config.toml
model = "class-conditioned image diffusion model"
dataset = "microscope photos of single blood and bone marrow cells"
train_examples = 194171
image_size = 48
horizontal_flip = true
conditioning = "class"
arch = "dit"
objective = "epsilon"
cond_dim = 128
targets = ["smear"]
num_classes = 2
cond_dropout = 0.1
norm = "layernorm"
activation = "gelu_tanh"
mlp_ratio = 2
head_dim = 16
fused_qkv = false
qk_norm = false
inner_norm = true
moe = "soft"
num_experts = 16
moe_every = 2
expert_mlp_ratio = 0.5
slots_per_expert = 2
shared_expert = false
patch_size = [6, 6]
layers = 12
width = 128
positions = "learned"
optimizer = "soap"
beta2 = 0.999
lr = 0.0036
beta1 = 0.95
shampoo_beta = 0.999
eps = 1e-08
precondition_frequency = 16
max_precond_dim = 1536
one_sided = false
adamw_lr_other_params = 0.0026
steps = 11200
batch_size = 256
epochs = 14.8
lr_schedule = "step"
warmup_steps = 560
weight_decay = 0.03
adamw_weight_decay_other_params = 0
Rows from block 3, named by matrix and row number. Rows with one number belong to one attention dimension. Each number is 500 + 25 x the weight over its row's rms, rounded and kept within 0 to 999. All counts start at 0. Numbers have three digits each. After the name is the row's rms in percent of the matrix's.
# v: attention value (model.blocks.3.attn.v.weight, 128x128), inputs 0-127
# proj: attention output (model.blocks.3.attn.proj.weight, 128x128, transposed), outputs 0-127
v.15 071:477521493476458477517458492505493488429495490467461528517503487465495477497506529508452477494480597488475487485480491492494527462490513521486510517489470476462509484432488500442505488503499491521512485506508508486534502499484524528496486516527529491473525482524522531466538507445509478541494494486441496484516471498518515519487466513523496479482503502501466539496503509549514518501485
proj.15 074:481489508512541475540493506529532498511463485458498507521509525468470514488490452511472467459478459514488463474521490483465451512538490532474502511474470510490466487519484493517480492508472475491504527528526537499538508491495482495521526510532486497538464448510531526481540488544476513505521500495453505485500493531492492485486559511507502530455553483497468516535474514471525490543527
v.16 131:491484504487488493541538502513497455501510501464529510485500538508529542490476509511473500513499588502482502465486502540507444513501495474475544489555498467526498495574519500485524497453505539524459513485472525504503520532480488532519511457506504471519533474499499532546528475529529544504551519527522481517472498503514499497520529515521496488531512480517479486505527488485504489522504
proj.16 090:498515479454487483524455504486490489524490504510453499469469516486576505506452505519499491494515533510489504488487530468510480491443535485486500480544523497485490507463519514501517469532517502506477535519539526533528492503490462471490543493499527507477482527490499498466420439501467475476476486506484459494487519482517503483525528453493479490479503521478471514485494509506477453480458
v.17 100:513493528462503537468517530505507483512510513533476524483478491488512503517511524482467487547541486484484484500515511488511482514493515467563490501446537541561531482516504475516501465521503511513490478499478480517525481497501528494465512477498534460496488517508505526413535504518531492472497499452521489512502495496515499493493539507450513544504490468552496512510488549464488463478456
proj.17 085:472472478531528498462491489481506485475484500468525536491484501504514457484513510533544485529533472518482483462468520479528476497503452500476478497521482506538472456539502530486509572505476485537519513477512506466500458459518472520486546496503548530560484493511493501550530472480511519543496528540489449520482490488504535490548495488483473496515515496497494494464488512501498488491496
v.18 141:477485507483492529492562548508447491529485486518496503473522507508461514503481504483512518453482559495480519483528486546517449506524529499513517475512513519533492499537515517528479525475483553502471549495497460507468514528514492491511481470523516463491529432496489501524518482521538494498496493512531476482484497489468490439524517483521516527497468476479544487486525520447490506482515
proj.18 093:493480472479494493531475522497542490479501483515479457468497452509513503508488488509523478506482505480537517509518509508517571486433520449505501486529540509494474442450542512486486501516504479478454499491500508538501530511514469475484520510484506514466522553488500508494470481483488474495474473518504486540487528480490530537511474461519525496491468534477486500442506507528458461481473
v.19 106:515495486545509523474523566490481489538476556522508466507482522530447531503482497489542517475467491503520502512515504476519477534514487514508497436493481547571500461543524460502498514479476500494503509480467440515526501477483503478464520503540501466494524479516507506494514505480554485503512497555517491526508516505494470481478525475490502534504492508494521486509497539448515492497498
proj.19 081:495455458478548505522508519507513498461470571528462470473470477507446490437552504520490479514494522494504497487468510554515514497472470487522490493513516490455485477508499505509518541500509486506492515477480468453540495461519460510494495518529467482528487506458488495479522530539506502535490516474531494519514501483525538513530483467474507492515516489514529445471484514497492505501535
v.20 131:444503500533467511493503504477481474471539487488494479531462536486418488539477519497482537477475491496516489516494509490478450503495516538483535478549450487523525482498503470467509506485476503559490504493469495520494497515505497483507516466508486491507504492501511539493462505540491520484502498475480482496536541513518487496500458552518509498451490515431511554456474504490489513513490
proj.20 085:509485487497504478539521449552502473530511480515456546506527531526467524509533500485534463495491517517550508550489519521465502532510475519515517491559470494500524495487464471448506506488551516501486540510477475521519501491490511535493496509463471506501529505490460499473537528473516454534489491481505515491520530499480494511489471470516519489525483469464532478460533479533515496538521
v.21 129:523507495511507447526488441482526550463509525460476493534449488487539498469522550511527488478488475493492482549492494440486521479471511512474492516521506461496501475462499523500478492523537487477451481516507475473478513444495488482516506498459461547507470552489512488502519515507491520462456503451480498533506497507483520506483485487455476480505482489488492502494541501482496498505470
proj.21 094:540517548519495512457452523463504518534491489450479480532482482513514459454474512480486494475557507512468478520515449515522504527544528492502500485531452490482507526503516525506498498461488518513444455521526509480474519487492503509487487467468490482494510451567519486488505525481506527491514479469507516507516515467485479503472497495497498521512518453467502524543493491499543535493525
v.22 106:500505525509493505512536511488487494509521477524500469480483470540557523521495570459535484479512416495484484499525507510515503479482531467522501525450521509462500474561517494541486521508528489491449492525503504523521488501510480451498519446517499495495471536509485497479524501492541534452493505467532467492475509498503499485527548497477498527540532492487512500511499486477478492493470
proj.22 071:521487524532465495486495496494512534516510473467488501534501469513513480456475483505512513517524498526500489529517467513526495503538535502454455496554428516493506484499534473464470549496482498499455479498526493477498512434514520561512516508466503497496478486523462521510542494443509502497460496520540479515487533483470519503511465514535539501528473493481510500488529482516483535479493
v.23 129:515518500491505499465489496490444506501507501566495564471550484492499525499483449493493486502451530476469517467512489548532496487532524534503498492517512525505511494520504508495499484515495511511540510504515476541492531486521531544495472490490528474454535452494491468522568477479492449497466493514515528473517498508467473496518547492503536514448484476491522492475508505472508495465520
proj.23 096:471499512500508493484497491489542486470526510510555505468508469506480483525498497524517499514454474444534509545520504493533529446458532505487487511546565510515453457495508502514498485542469464495501499491481489490481520499502496471465477515503524531457539526505480465519475491513493481525506496494493474537463498517435536524492507467529520482476475499527510466479540499534499470481494
v.24 138:496467499492514502483498512546504490499435507525499510495537473481506531503520503491499501504486443517515525466541489497516493477512507484478510510466506543460460529494495539512477563509493501428484530491514544481502519459503513471519431470515484477489520476498487475491503493430486483490502469547524526491501470473469481495520485506516474509523514527523506492511545527500548498468517
proj.24 120:528507487483467490520524504521510489514517514573487475485502472490475501479490495481510537471490495495496537516525475487554502492495454477513530524531504509500533510504507481473509491490495497483519451501445494485464528530522518492472489478513489497460481568448479456503430542510465495476479483464514546512519521489487526531502507486481529508506472515483540491485487497540449503510469
v.25 140:493519500508519552454489582452508499534525514520481489503539513491470498514495536499527511497510590497523502462501496530516518543517493489541501463485506523464522550509507478506477476484475485487521510485489526531540469510504482509497526462526512482491481490501530514484514536460531492517512460476509493521515507500505489487499510548523506521464461497510523488510446553484511494498499
proj.25 110:500477527525453496550518492501552497492539499501522510495509490491485495505507464528482447481515493480526469521492497511490525458500495481474489506535509514526429484462491481485462545513531461505506485492500456482529490469484489515493540511517469540509540542495510464516529489506506482563470488489463472513474483521473555500484520522491518490443488507490493497474548490503511464512524
v.26 106:492493493502472471495494483471457481479511497531495532505520520506452519488483530500473500525482538480486486423459515509498498492520477517502533460511516509445534463525514469481481436499480498541525466500472455512501501501495540542469497471521522492493542481510510496483551474508520477470484515471505502505519493516491462493474524530503529514443483478469532500485495466464491460490474
proj.26 088:485489470456472493488536494509482501473496509531473504455471504518507440509516506534503470561522499496479489502488536477523527483471491506539490493516532540519457509520470495542513500530522493515484580496504485483523467495485456478524530493481571514516501496487469471507472474512478479515473494498523457519480498477500529484505487529526471451504514478526518482482517521503517456524536
v.27 104:481522503473499480454497534526487476488549483493493489480483461501491433529486484479493508504506535505478496513502498479483452494490502511502493537523489488504499474472483503484523489499490509533487499486506514468521465506520511480487519507540521462502507510521513492522482484477459519525536542526471491471516530498523514532501455519417537506495535496443450583489474499500466482526525
proj.27 079:461480491509520514506522520491508515474487505472525541474489492504484538559517493504561505550493473558510492522472507534464469464482497528463494506508495520498509459514516524502531490505524512560506538548488490516502479512501529505472515507481454485563472494506462546522556452523517515520532533490484500479491494490499478495502498504527459478535522490507529464484468501518484504486494
v.28 132:472492486498477471485488494512519521445488513497468534559511524474449450491521539537479499491520510490499491495491487493486521471493529554478536496514459496497524522427483500499521482534482489535521509501490480490492514485507524517470450509516509480504530466498521520454490489523452462473486519532468508509550496506486474491470452554504507495448498496501511545469518503485513497479494
proj.28 070:517485503495463506492482511497545482472475505494524502458544493545468440471516505516560488494508477509496528535499516480539504497494412502485497516506511555505505482507503503511494499501485503533512490462460487515444503530497466485524481531512483518485495486472460459516469525464492494519479508500483490508483494476473546523502518503531508503521448477519542466456472502515515487538529
v.29 121:514480500447518543500538525487549511519528533521511529484482492519463494505524509491496510535571500503523496482466505517505527543485462497531501510508523506534517524500491491484547469502478487518513488476500532533507485534507523546540533520470544524512479500514505529445486518563543483491522462509514487513504502504511508505472505500530506532510477500564506488509452518509471497476458
proj.29 076:480512472489543503502516520542491467506533497501508474507512517493560502508480490499450462503487487502507490474485559488475502532495464501488522508503488532510454514496457500516516538517523468510517540498522520490511482508487480480471516466540585480507492482506516525494519481512488510545512457515472484472504506528541482436513476479473521503494513550509453557485487507472495501527520
v.30 131:484483513476507529501518498522512517561501497549548523488519500508503529555517472459502515502500422516514520450502500546515486498498504493482494550511479539494469533492481508467536563483487520509484528517499516523483503491512485497517503501485503494512481463506470495515480503506499518540496456504510523471485478487520511496531487450567511501526452544464500487472486472472471508471522
proj.30 102:511533482478483498497516480519509499532515525508513503517497527496498570507495501465493543494464489511550543501487536501477501510492478495523539522498493471518561513468502490473539462522486497483524467494471503516488514538510551518498466499481523461483505496463486485496487512514509498454522479483513524458539499512529468495510489475489527520516517578492532545500489497477449523474439
v.31 103:488502492510479466488501474503506487482489525455489475539544516497469478458494548513504508489498438500516510538534498505470490489490504508484471472542494466494492492490503527444507529524516510484494507516511554522472525498477477445494472496461464542486487524494505509494465506456514522460546489477489487523516513507466489513503469573455471463483494510514505488502544494545533513524485
proj.31 082:520533511533533475487506514514486524529472542541473497534453505517483483475508504485505500481518520483491485510523439491512500512545515499510537495504470539551521518497489502529557514449502485485508462469503532454466520502482499500531499490462459486499499486481521507498487558525479506483531502501523503500502520519492477497481495507489511506493510463458568528555478540468533541528509
v.32 103:490497499527493496511511564539538535499501530495516497536549515549490490470494530533506486520515504498501500524520488518503510534497485522503501455482514475545504482538507480522455505518504554494515501521476514500527501542461508488507491526565508474511502489517500526467499516511568518464561512564506495523486504495513488493494521528541476511511528505574485481515507528516506513527496
proj.32 084:542532500520449514480465486516536514521527494462481507546527502499499511470549534513476521463516525505523525492477488531475480529549466500481488498537449496492519470480494467502453542463491485477483483487493487535491508489530517547462487528482481515468528490510500471465523550492520538536475496421474530511510482492503487507478500504493541535486502491483512513499494492505519511515530
v.33 117:477491493551493462465493492514459530508525531494502474544499526511469472501492516492485515507454443507501515518496473486478490481486515539451510499586464513484497478473482515466471550532479481512504527489513503514484541477510491483528481466551492491511517453503506500532444489517474524480489534518484517497511528495487493517498458526504514470489521514421489511477513500498493517505519
proj.33 095:462477554509481486517505496478487520476525474504539476485486484494541490507482469497475501521521492485501460508528475491520521470516586527476463523558502522489467498501512484480455505492498490495493494527546490516524493451474490500481522491452518510465513526531503527499523471492493477523479485508486478501450519510447503519459501471530495473477484499523464491529549445530496492531510
v.34 138:457512489512521457518453485497539520437561483459481510550518515441463491492495520567506508505470517490477500491470482478492502493469510532492525495524469454530535520491497487491475474516516521546492462537478527491512506496495527534523482513500472465510506535511513521481508508506503491472506532515462501517532493521509480499481475546498481487455492485525474533462517523508527514500472
proj.34 084:523501517529488527465447494484564503518519528478457483558488504553490486500484496540499454474540508512506514479517467519534502522530489460521486498484454465495483470447519501519506501467506472474478474475503510499493520466505469476507529460476467483488517503511534448491507532491506493476503504493491503544553506487518506500495496516479563551470495485503494508475498507488547510496524
v.35 132:493523503462500509524469431521526481440471513472494490512505546472506476486489514543454496512507508486511487507514520519482540466515541503524538514491498488536506491442501511520544480487528500503481500510500521486502523498503506498446481532484493472469512530499490454472538484503456464514494557462479502507530497501474510523502486504467490458502546492513512562488486503520556492497520
proj.35 093:476550465456516496515493484518476492519515526512506475495496526529497556554494508514466500514479523432525499484507542510448499510456494503515526503471551476486486512479460514494521456528471508509533523486495481512542496559493504465491479504491529479459506514476528504509475502556511458484504493497464481482490462539497476490505496470504495523466499547528481522490502470493524511483467
v.36 128:537485511453575542496518547507518527548520511506510494463500468502521516507517503508511504511519509507503546528513497521520561517497480437562484517479541518490498546530504526544466506486521504447498487502527518498509497488521496508499499519527508488527500539498509476496506508498523503540493517504523495498483490497508520504507521468521500538547514511575501493538490555523509523477510
proj.36 086:561515468499457529503500473512458492522482476496481527499524489525451510474445539472478469480548519487466527523514500519486436523489504499484488472500480473439500546529500525476474509537492534517454498500489495523518534500486497534540507536475491524498492474514493488499518485499510498509478512504527525474516482483523509535531455510537472518488510494429510529482516473515505501489481
v.37 131:492505503519538507488484492500459523554522530543510470476500492480513533513501533463581500510451499508501508440505492521516520494525487478495488495478522549463461469520500504525522515507491509470496513493506491491510507478515495499530526504462507492484484487490472443541533515457489491531463484503522520493474491475488505488517519437500512508538461486446553466495486500449493490494521
proj.37 082:492483512521509499464540516491486482459487515555542515452474474478482471469516550475472516485484468476466516539525468484545482481512545527537481503483522516485501511544494492555516498490503461479488481517473480504451537496492485466492457522494509516485499522491506472492483515475449502526525507537515512514477489499465517535469518514507480477519505461515510464550508514500485501548532
v.38 125:547494495493535544498479453511514516519495524508521430499478524490448513489508535514539512526515414493525505498489502516504554501512495477494501494468517572531494519470496510491505511491510452489489487521499520520523498498510521516495495470489508467470501509522468482468517498497547466504470549485515528519498485501451492498493483466436493497536501514496534472509476513491542498470505
proj.38 093:494533491494494456461457528485498504485501510532532473482487483489516458472477514500474492481471507420498493496528512474513530481457513460501527519500560516516450519509510497509499530520452501487487486477532521478494526511493463497495485523509569536450524503505523507496439493515488484521485477519477487522475490514477511525518501472496495478436497541499493554500514487522509465501496
v.39 133:491509522456496499503471487457548484464506479528500538512492501521490517510492470536438484491482560481490486498473503455525519494494504517525527480498508452492522486495502489473462442481542493501507465529477529517496475499480511532448482495467511487481511534530513470479586512516528477528458518444508472520527480505492482488509522497541497480487465493519482523480505507486512496488493
proj.39 109:537525489466493520496462509534534500549500511482451492529487508528455526497518478521490525478487482495503548530517508546473497518512454454489545479496466447494534523477507471462522481493487531485493491505455513500497513505548488537491493511469468482495475484463485522460489551494527479483478497484487554513533514489551502495498511507496532559497514493483525520489508490503541512475509
v.40 126:457489496504478467511499499501512513461550500519483524543490509490406525506499519524470517511459481495485490474476474485512498474486473532504508478515485442486530462511501488517552464523501550527509460524459478543488498483501518506495487490457503499506496528502503494491531517539479512481491518472489497530540531501483449478478463548506510513466458474489523504466500469492502504504465
proj.40 085:535497521526487529454458492498543529525518495495480483545504500484539471524480523533470525503522470537469523478523483504524447515556458485474479543496442506527474518497510477517496519482507504521517498496494500494478484484524493514475509479504506496536458480519523499479484524496502493501503499530454500502558518513505503463477541515456545528489503477550476493501489516502565515518539
v.41 113:520551507511520494531426490479536544454530492507497526529517547459520518497497451541494497514475519479515493464485521541504524486512526534504537516490505500496508504465512493540519480492530510497494471544478529502520517473502523541524505507513477513478495539525511458520568526480483480518471514469474564516516496519498492506498513469499493462462500506492481516471484524501545505490515
proj.41 071:519515497475507562535480468502538498515496530482488476497526479512482528529511519522496514510478498454533533493533510502495524484481559486486526494545521474456490470478508491506484448530488457478491514476487524567477516512508479466524496489493483502457544498450528483471478518518518486490516512483496503517504486531515522495463515453528533534485515499516461487521551530505541462483491
v.42 110:515516514435502510524509506467498490498498486523486494470532510493511520530506521478481502530523538489492492440489507474529490484506522489540531536443526527499506486480511530530506445476526539527510488490510557548506509510532505517507519455462533513467487517499482453503555488540499457537481491487528498456514485484490535479518513462489527534544480469517506525500491508488489486465499
proj.42 086:513474463454532500501528522522485493468486528549477484467472522511460516506495496502493496535457460508501547453494537511520502484449468481543526488510531484519531513494501508526560464530508508501504510480468533522508506530503469484487498502488516466486477524463464511486457521553478508468517494481526551470529523482539499510546481480502481509502503521492537493459475485519468492503494
v.43 101:500500517486511514504479505462519495487577506492481533497495503440536532497486519540525494509494584488490490530461489527518523497489512498492537503528507500458511519494492486506536463511530493473517482524477511501535507523478527539481507415480490508515513521531515499492548527525495514508479557512493496542513494496531496491502543496470480484501468460518522480490534534459517507497501
proj.43 082:528479514479509488505506449543515502516495491519448499510479511522434499504493508490484501461496500502499528508529449508523528514522487483552536475495502493548526495493505484497473467484502538488472463470440486490473535511513515504553479510467442502505490505485501499521486566498500476477553492510536544538539536495500503541501501483489521513500488464465539472505494532502515508488511
v.44 114:496510534458530537487518523496501470491483449563513530483494490492471505530507426503497495466497483488496527497526508542526499500525515507522503523447519527480493498507514526577520495478540500521519486526507503496471505517511508514500461483484519488480507517508500464512561496503480457538483500560514528466503500493479493453534511489486539516500462488496502537484530501453506514467521
proj.44 084:499513474487514530514489466490458497532479431475518508481495485521475520517490508500462518533526435472466536475493538501464467504459510505468465473531514470488523546498531513519455472527459486487515513497486537525520483520536463519496530493462519455480496467494488517478520462487498520464515505447490498472488487492550486509517505503495450542494509504494497511485519504472512501464499
v.45 107:514491500453470545505526499466491512512558497550501549460515458497483521552512509470499498468504529492486521518503506526540497515496503489503514530533515498450499493548520504500479464480507508546504486511504493528493492522532509545532525479472533537526504506474483480509527521506527508535500459508530508479511482502532517506516523518517546544485449474487538506494490505443458535479491
proj.45 080:532469481459483504489502478476493503485484528492487493471496491517455483461491520509532505493507426547467512491507497525533456504485504468508465474480499508505520506505549537484505482508520547511499490508477486437485512479534461484542515500508476459521457484483469501469517487490484533454537498481543487512517497450548498534519500480487490499532521478502559482480473536509477481489508
v.46 140:477496499495482478453479520536491533474506428506491515500487457488510480482499462515476486477439471492467512511516469454495480457488492480479496481520500439484474512500489508493500530529509519426490502534496463459496488489496489474437437509496485438504501496499487490497500494463469514504477566506479483496488503494487478468500464480503483497486479503508480481485524479475524511505532
proj.46 118:520533533552518501488498490471470535529494496451533516552522509508476510501496514497497502504497485455493448469528470509454481507541548500481502482476474485513500523515490518496509515474467505506516466481544508467495513502486520517537490490500478477492522458530543529522554523502525527483526522512495494485479450533478470490490495542512487531482510482491489543548530477492564536485500
v.47 126:524497482504486509527461493461564473495453490452502466501493500499515514488515497554479502470510506511537504533483509436493529547482478479499486515479479502472515531459500497494459498470515444479529477475521514473511499494474479495457504476470466533521466532468525478492470520474479484533510475530454511532509488496505522518474501518497482479485469489556470507528476532502542506498488
proj.47 082:508502505492519507477484537503474492489476472446489521488468482527478474486427538543512476501501557509453491489505502499523499469479525489469507497480525476520452489512511517552494478559475514513476544518496517484477489497487492488484492531538469514509464464504493533531470443480497537496515516509501489526496466502524529498522537543517482485502530505484485520473479520495521486429494
v.48 066:477513489488495535525487547479500509527482528478462488531507507481461488539512540501514520479513590513516509524504503497509487517502472525493478491557489462453500530501478522519520513480475493515510533475549522509516500489504487489545508504494561544512487498480513517501477528501499496563468456481551489510497527492529502528512453531528521515513495490477526511502510502477468539546497
proj.48 087:465484456483502494508517509524524480508504523509484517488483535480504571528497491500553534500489503556553541488464527504482489498476470503536530521512491491499512451479493477462510456526527525517501525515475504523510496510528536498499520494493478457524471560462479545484483482529495497481541516486479516501521494501525489483538531475498505486519538545529515485486491523520446494461480
v.49 056:475486487490467512477514544529470487495526495487513487498492495511463465520498518455504466479486564511467508460486470512511500491479481464524488471502477489470491512515479504482526454510477535506462498446501501506520487502495478504494508464494565448506504448491490553462496494475540519527528472490460482470478491480494507484506436483452534519488516500444478500517479496512463498516501
proj.49 097:532520500460491507520490529501464469506480456480481505515477513538425500483489511524518497479528470512487542503481503502515511495495489447504500482478510443497550539501536495457495439517495551486481468506456541524508522512523487491525500487482467485506478474467475515487478513512506501459488491472529512511514515474535528519523472512512470516539514513444524488474476508503499532460463
v.50 077:482517489478483462497471469516504520474536524466477521522516465490487451484525503514472492502513569511479509519494491477492510477498515528436481512505470465451478487460486534491461494514511475509521504502534549482471488490510520509530493528516535522489504514482522480532477502478468488502490477531444511491536473483487527524494423525477502463497476525482479543505510484556488515499518
proj.50 099:498485487471503526518501445515479509496504474465512560489523514506522535542515533493479515505479517520462506452497525519464481508499518538520467492480532474533523509461515553491496464511497506497496514482502481549500495493486502488537519538508511495541502459524501517523530479479540511490539482552456484455490494497551481486538543490487481520522528538485459491530483516457510480503486
v.51 104:475520484543503482486441490491495496473513470490504482507503539495496503483458467549502522493427463494498493497501508509480482511512525538473530458501473502521510484463501467483475510488485502510515487504456489482508515515490516509465494514538411469492524495528524478514509493484488490486493554503465521507520509510509483510485525512535490444439514499466480505462465506502565487521519
proj.51 119:541515553526492488477499526486497501520495506490499485533484472498483462440481513494500499475510481465484478507540429505519498503572529491490508513514478503510481516505488475511490486464492485491477426489502499470465530503494520499498475487502491503475514506513547502502479562494480503501506486497472519524485497527428504498458525526482533508506478470506507492560508503502550545510550
v.52 097:439510497475497493516474506521527512475509489467497518538506501457444485545518508508475522506506490516520511532492518446469491496484483534499497516545474487484500530476462532512526503511503535516491500496541521497502506505501530488517488495504536530524492567500502533463440512514459534523487482481492496495529519494526522532503411515508521488494516515478502568486519523535503530502496
proj.52 120:465494506517509529506526504487437485468481454476566550487515523479513499547519482497523534523536482538471495499461509493480474490517513542485461499488502500508518513540497510481488468507501506494537536539497493526514469490500521486489515519516505504569490464539487526502540444510511540514526510506499471461467488500518489475501511506512428483525523497514479463541478512481501500494491
v.53 100:488516510456495491532515468476481470468534502553482569471548446509485499521492455491451476528517493486484469474472506520511479479484502493546501522492540478490506494526508460516521440516517518459533474510499482490515485541492523509481510527469534539478516510534496462484554506527482480503492485475482464484514497518483498514501521482484506490473506466569518510508487511496504494500473
proj.53 119:478504473472484495519515493528507494456528500574531515464498472472475515527494504517486500532458472470492526486501542494498475460443468500456503523511554521505481536501486477512490499546499458509524523490460491518520499514505491482471509503525543528469474538462473501532472484517504471521463481513442472490488498519481524502512507506493500500476467543515505477445513472523498469527492
v.54 061:541502489516489495483460494490511499489465528511476489494482524502458508542543487473518507449462448493518517510530498481517504461515486515512472547495508521514507477456515521468476511484522498510512492509542496483467526458520515492553465493478499533485500488496497529465537505473504435549492408483515522457485507516506464499521492493486532522486509512479501488509541483518496503465474
proj.54 087:515512506499449491515497482479473489519491467472488514505518521489552487440497506503534494518543490523516473489456542487471451516529490482457465509539451480453511520519500466437478519489513510527511497548546486533542481489499499551495534481506544499527508488493513484467511473490493473529442496489482487471487481500488512479502500473479491497531486539513468487506495458532506496516497
v.55 080:503521510513452474509498467460471484457506520506485532501462523444467539467489490525466488457466467472469483485466491462517518507515531527512508500487486465466515454483521490500511465473510488526495469500467470495484521482506524522492526459483466495478491473528518501444534505515515471508485492470487508487516476507530466447497528473485489482435488489470499488487501483492557482486474
proj.55 095:486512493538489478475485510500512462509491501534535479510487512487489468489520505505490481457534463448547520520499499485510544524518466459543529532517502486526467497508481447455479550480491482469509462468510508501503523488517473496508520507461537521485551547487542495486488525517483463546510491510456493531503498525471528518493509471486511491446523524506491534512543508524526491521529
v.56 082:503520520488498510524502534497499502479498495491489538495475537518550524466482537488466468483501557490465468467485497516508474487506510463524530496508518460515501448555520470521493463489525532480497494476479506493503508532478483519474529485447518480489508500493509511492602498537534511520516506450490468505490498493511523471486553482519494500499496475545495512513530475449492472503493
proj.56 108:471537464480481474508509513499531489500494524513505463476520496515462504502497479506526507496482484455533488496508515471503526467429486468525553518468552490480482473486499521500510465537462530489512506495505522493507498520501470474535488488516538503448514542458508484503431491529495513452487521471486506525484473495508519523527514478514506498453493545494539532481500499513488445473463
v.57 074:468494492537510489506466492477523454535508489490502465513546495520540504539484464498545519506471552522528490553506516508485461495504476504471496486517495498483501483498498486545493474488491503478476518495494535477496474499477484501469476543500499550507499528456487492570484507510413545528504460518461503518480537496519489539512492522494503460518511499494516465499496485527507473538518
proj.57 095:514499547460521500486470544485493510477538503491481545507476520518495538478513532527543491500456513515477516444481497501482450504512507492445491489468519477481523496485518498539534462494523470495509494533487500537482493520496541495483528474526457505528475495489503478525474512506502495486487507485495533489488472510476490436503522534479489520550459507517457436519454513523500528477515
v.58 094:477497496513493505498534494496460507512524485553521487495491505531390499495484487500490520490495403498499494463501503503478436545513491518497487469528516521509500471527495495504481505497474513514517499478478465511470503526509514477518498458498464511501504500508492495474471484544503494458507496472511502490521526509459480456479479520500530500440485476483545501482479503454531492485487
proj.58 110:516531506534495502427508480497472507513508517507540504541515542486474484508505532496450538481502447494469522480526489482503433518557480522515500516466459504508523550573486470504513523472465513500548486490500506473470511509517512517513462494487525479490475454499506505490531530509498522502526510505506525488529471514507472507490490532494500516479511477541510530535499478500530536528519
v.59 082:500487511501519537456501506523496524538524510546504509491499493464444522536542482486507531484478486495512538467499476510517544488521503509503494542486509558479495504492502519563525549503497527492495498515492477534475501460533518506502486475473501476483469493496477448523514514520457490539458500520498542492506510486480482467493488469465527531490463503452547508479466477460493490454516
proj.59 105:506468514488483497486493496523517514470530481514495539515507481483542469458501494479535485498505522571463519476476499511520466534548447524464483505514472530513526533513510488499481548466535487493496486496493505481493485444503518537506558482486511515541484457537466485525540498476521519522475480491487508488513542467536478482510521510463537493545499505498511490496468508502478488542537
v.60 080:488508500534465470511479503501470462446470475477494504509500494527580474453458445514461473464467493518488483500508507525486460480497501495501481469529462482501485486511493493490487513520486518481510514479519469456503488514472468479429468504511489505503526483470502490540483474446460516468512515532480480489505500491486497516514513501473491468468551487492465530504507494511486493544547
proj.60 094:493521524488513515496487440491495563514486499479475516509489462505482537537495467483508533531463515454484488518543453522456486470497583523448503482526511482473521488503511508506467453499464479483463510514504500504505517489501528519534505509475459514482515478539522512518511496504532489465501519491506511507478516519481454519476500499530500541479485460505493481556532487502535490474483
v.61 091:480510521477491526484512508487474476502517476553513527450531482546496512497469447467447490519490485499498503450483504498505477527504463490553496493496529500494487449578509479505526481501492521495516494498497497537522466592483510523497539496505529507474501500534487495482523508496560509497524504492553461494479503500505500505501563481495517499499513466502524480521462493503489495498493
proj.61 108:479511461498492492492503457514521503530497510527470457474511496468478508505481488479502526540484462455527547526505540459498508499433461500502535516518533523532493492506486476481488513531461480492552537474478499504469471558538478491500489489510546502458471527472495480504423486500474482452494510496514491501514497519511506516498512495487508528469488505546515526453497515503479475489479
v.62 059:494505504491474481489491464495499502486503500555475491508517488523443469495499479498460488480507468487498468490461490515507478524486485502481511510483493541550511469520509470485485500495494466528546490509461489527532484582481498542458487516527536497475529483508490540478524515524515460546518455536499510498515506533530509486475517550497529485448468462555491503500467499487523520511495
proj.62 077:471488518525504429477542546509494505500523457524499476472479505477471514481482503489515505553456448479522484492499533454482491472459499470512507527477516501530470517480511484482555511529508508505522520530525501487481490524504482535512507464499527499510464555471503546498453493481460485487499502530469525463485508516459522470527479509485484480502467542517533514474516501531469501506517
v.63 105:496499515491507518489541504534427510494512503554506519481511488516390495497510510463474493532504459495481486453491480514500498506501468491534485516509537521534493462557499473486510500522470529503515493508488466523521485544508529519527505494514551486476522470532475515456523501531548499498505507466524480481491507512467497475483491498490538534513514492509539492518482510486481522475476
proj.63 116:492486430468520510486523490519469490509480498549516471456495479488511486490504483479481556530487467508477547520491548516514485513466431508510503528537500511485528533521506513495533518520478507505521538507465497469493483509536476517453494522499561474502465494480448507456486478503481513489497490480518502458524534474547487519533519457491490503514510515519534520471491512494464489508500
v.64 059:508532506425487523466475527489520484485518496501473528452508484477490483521531505501480471487552476482487478455485507476500564526504500503546520519458567493461492506472487486499481448503508519506492509488494469492526468542494522542518548476515520492459472505513522482464563523489503459511485465470491498512483494484515502504481503490488518501487481488473488513530450512510477473507487
proj.64 125:508528514506498516473463497496527523526500513498480487527494503469505498478549506503505591492498506503492529504492464504520504526529458493508514472506473478502578510510510496479521508438451524497520432482478514482467502508558530522507480481478470491478470511498486492519474566490515510469488518499509525521491510472497494498505540519479513554530490470495521476534476494486496530478476
v.65 074:494510508516488520525510519488512470457515501485478508521516558559518471489490511522491492472493590496507497532516491543475485494477504510516555476541485476550498481524537462475511484509500535524509495495476537493501514562465471511486503518505473507497537471528516548509543521522546500512535532502473461513504509518501519519485548535533487487493503479531502501512524501512509521525499
proj.65 127:505516537512496505444476504445522508490516476463561503505497474473493477516477509534486530502483474438486500488537478478520492452501567487481466450498527496518466478513542513504478510514442477500489460495523520490479523514533493485501499504494534526460509510526513505512503488499475508505508504520517480538445472506444519515496466515518483517470488476525465500517539498513512499455489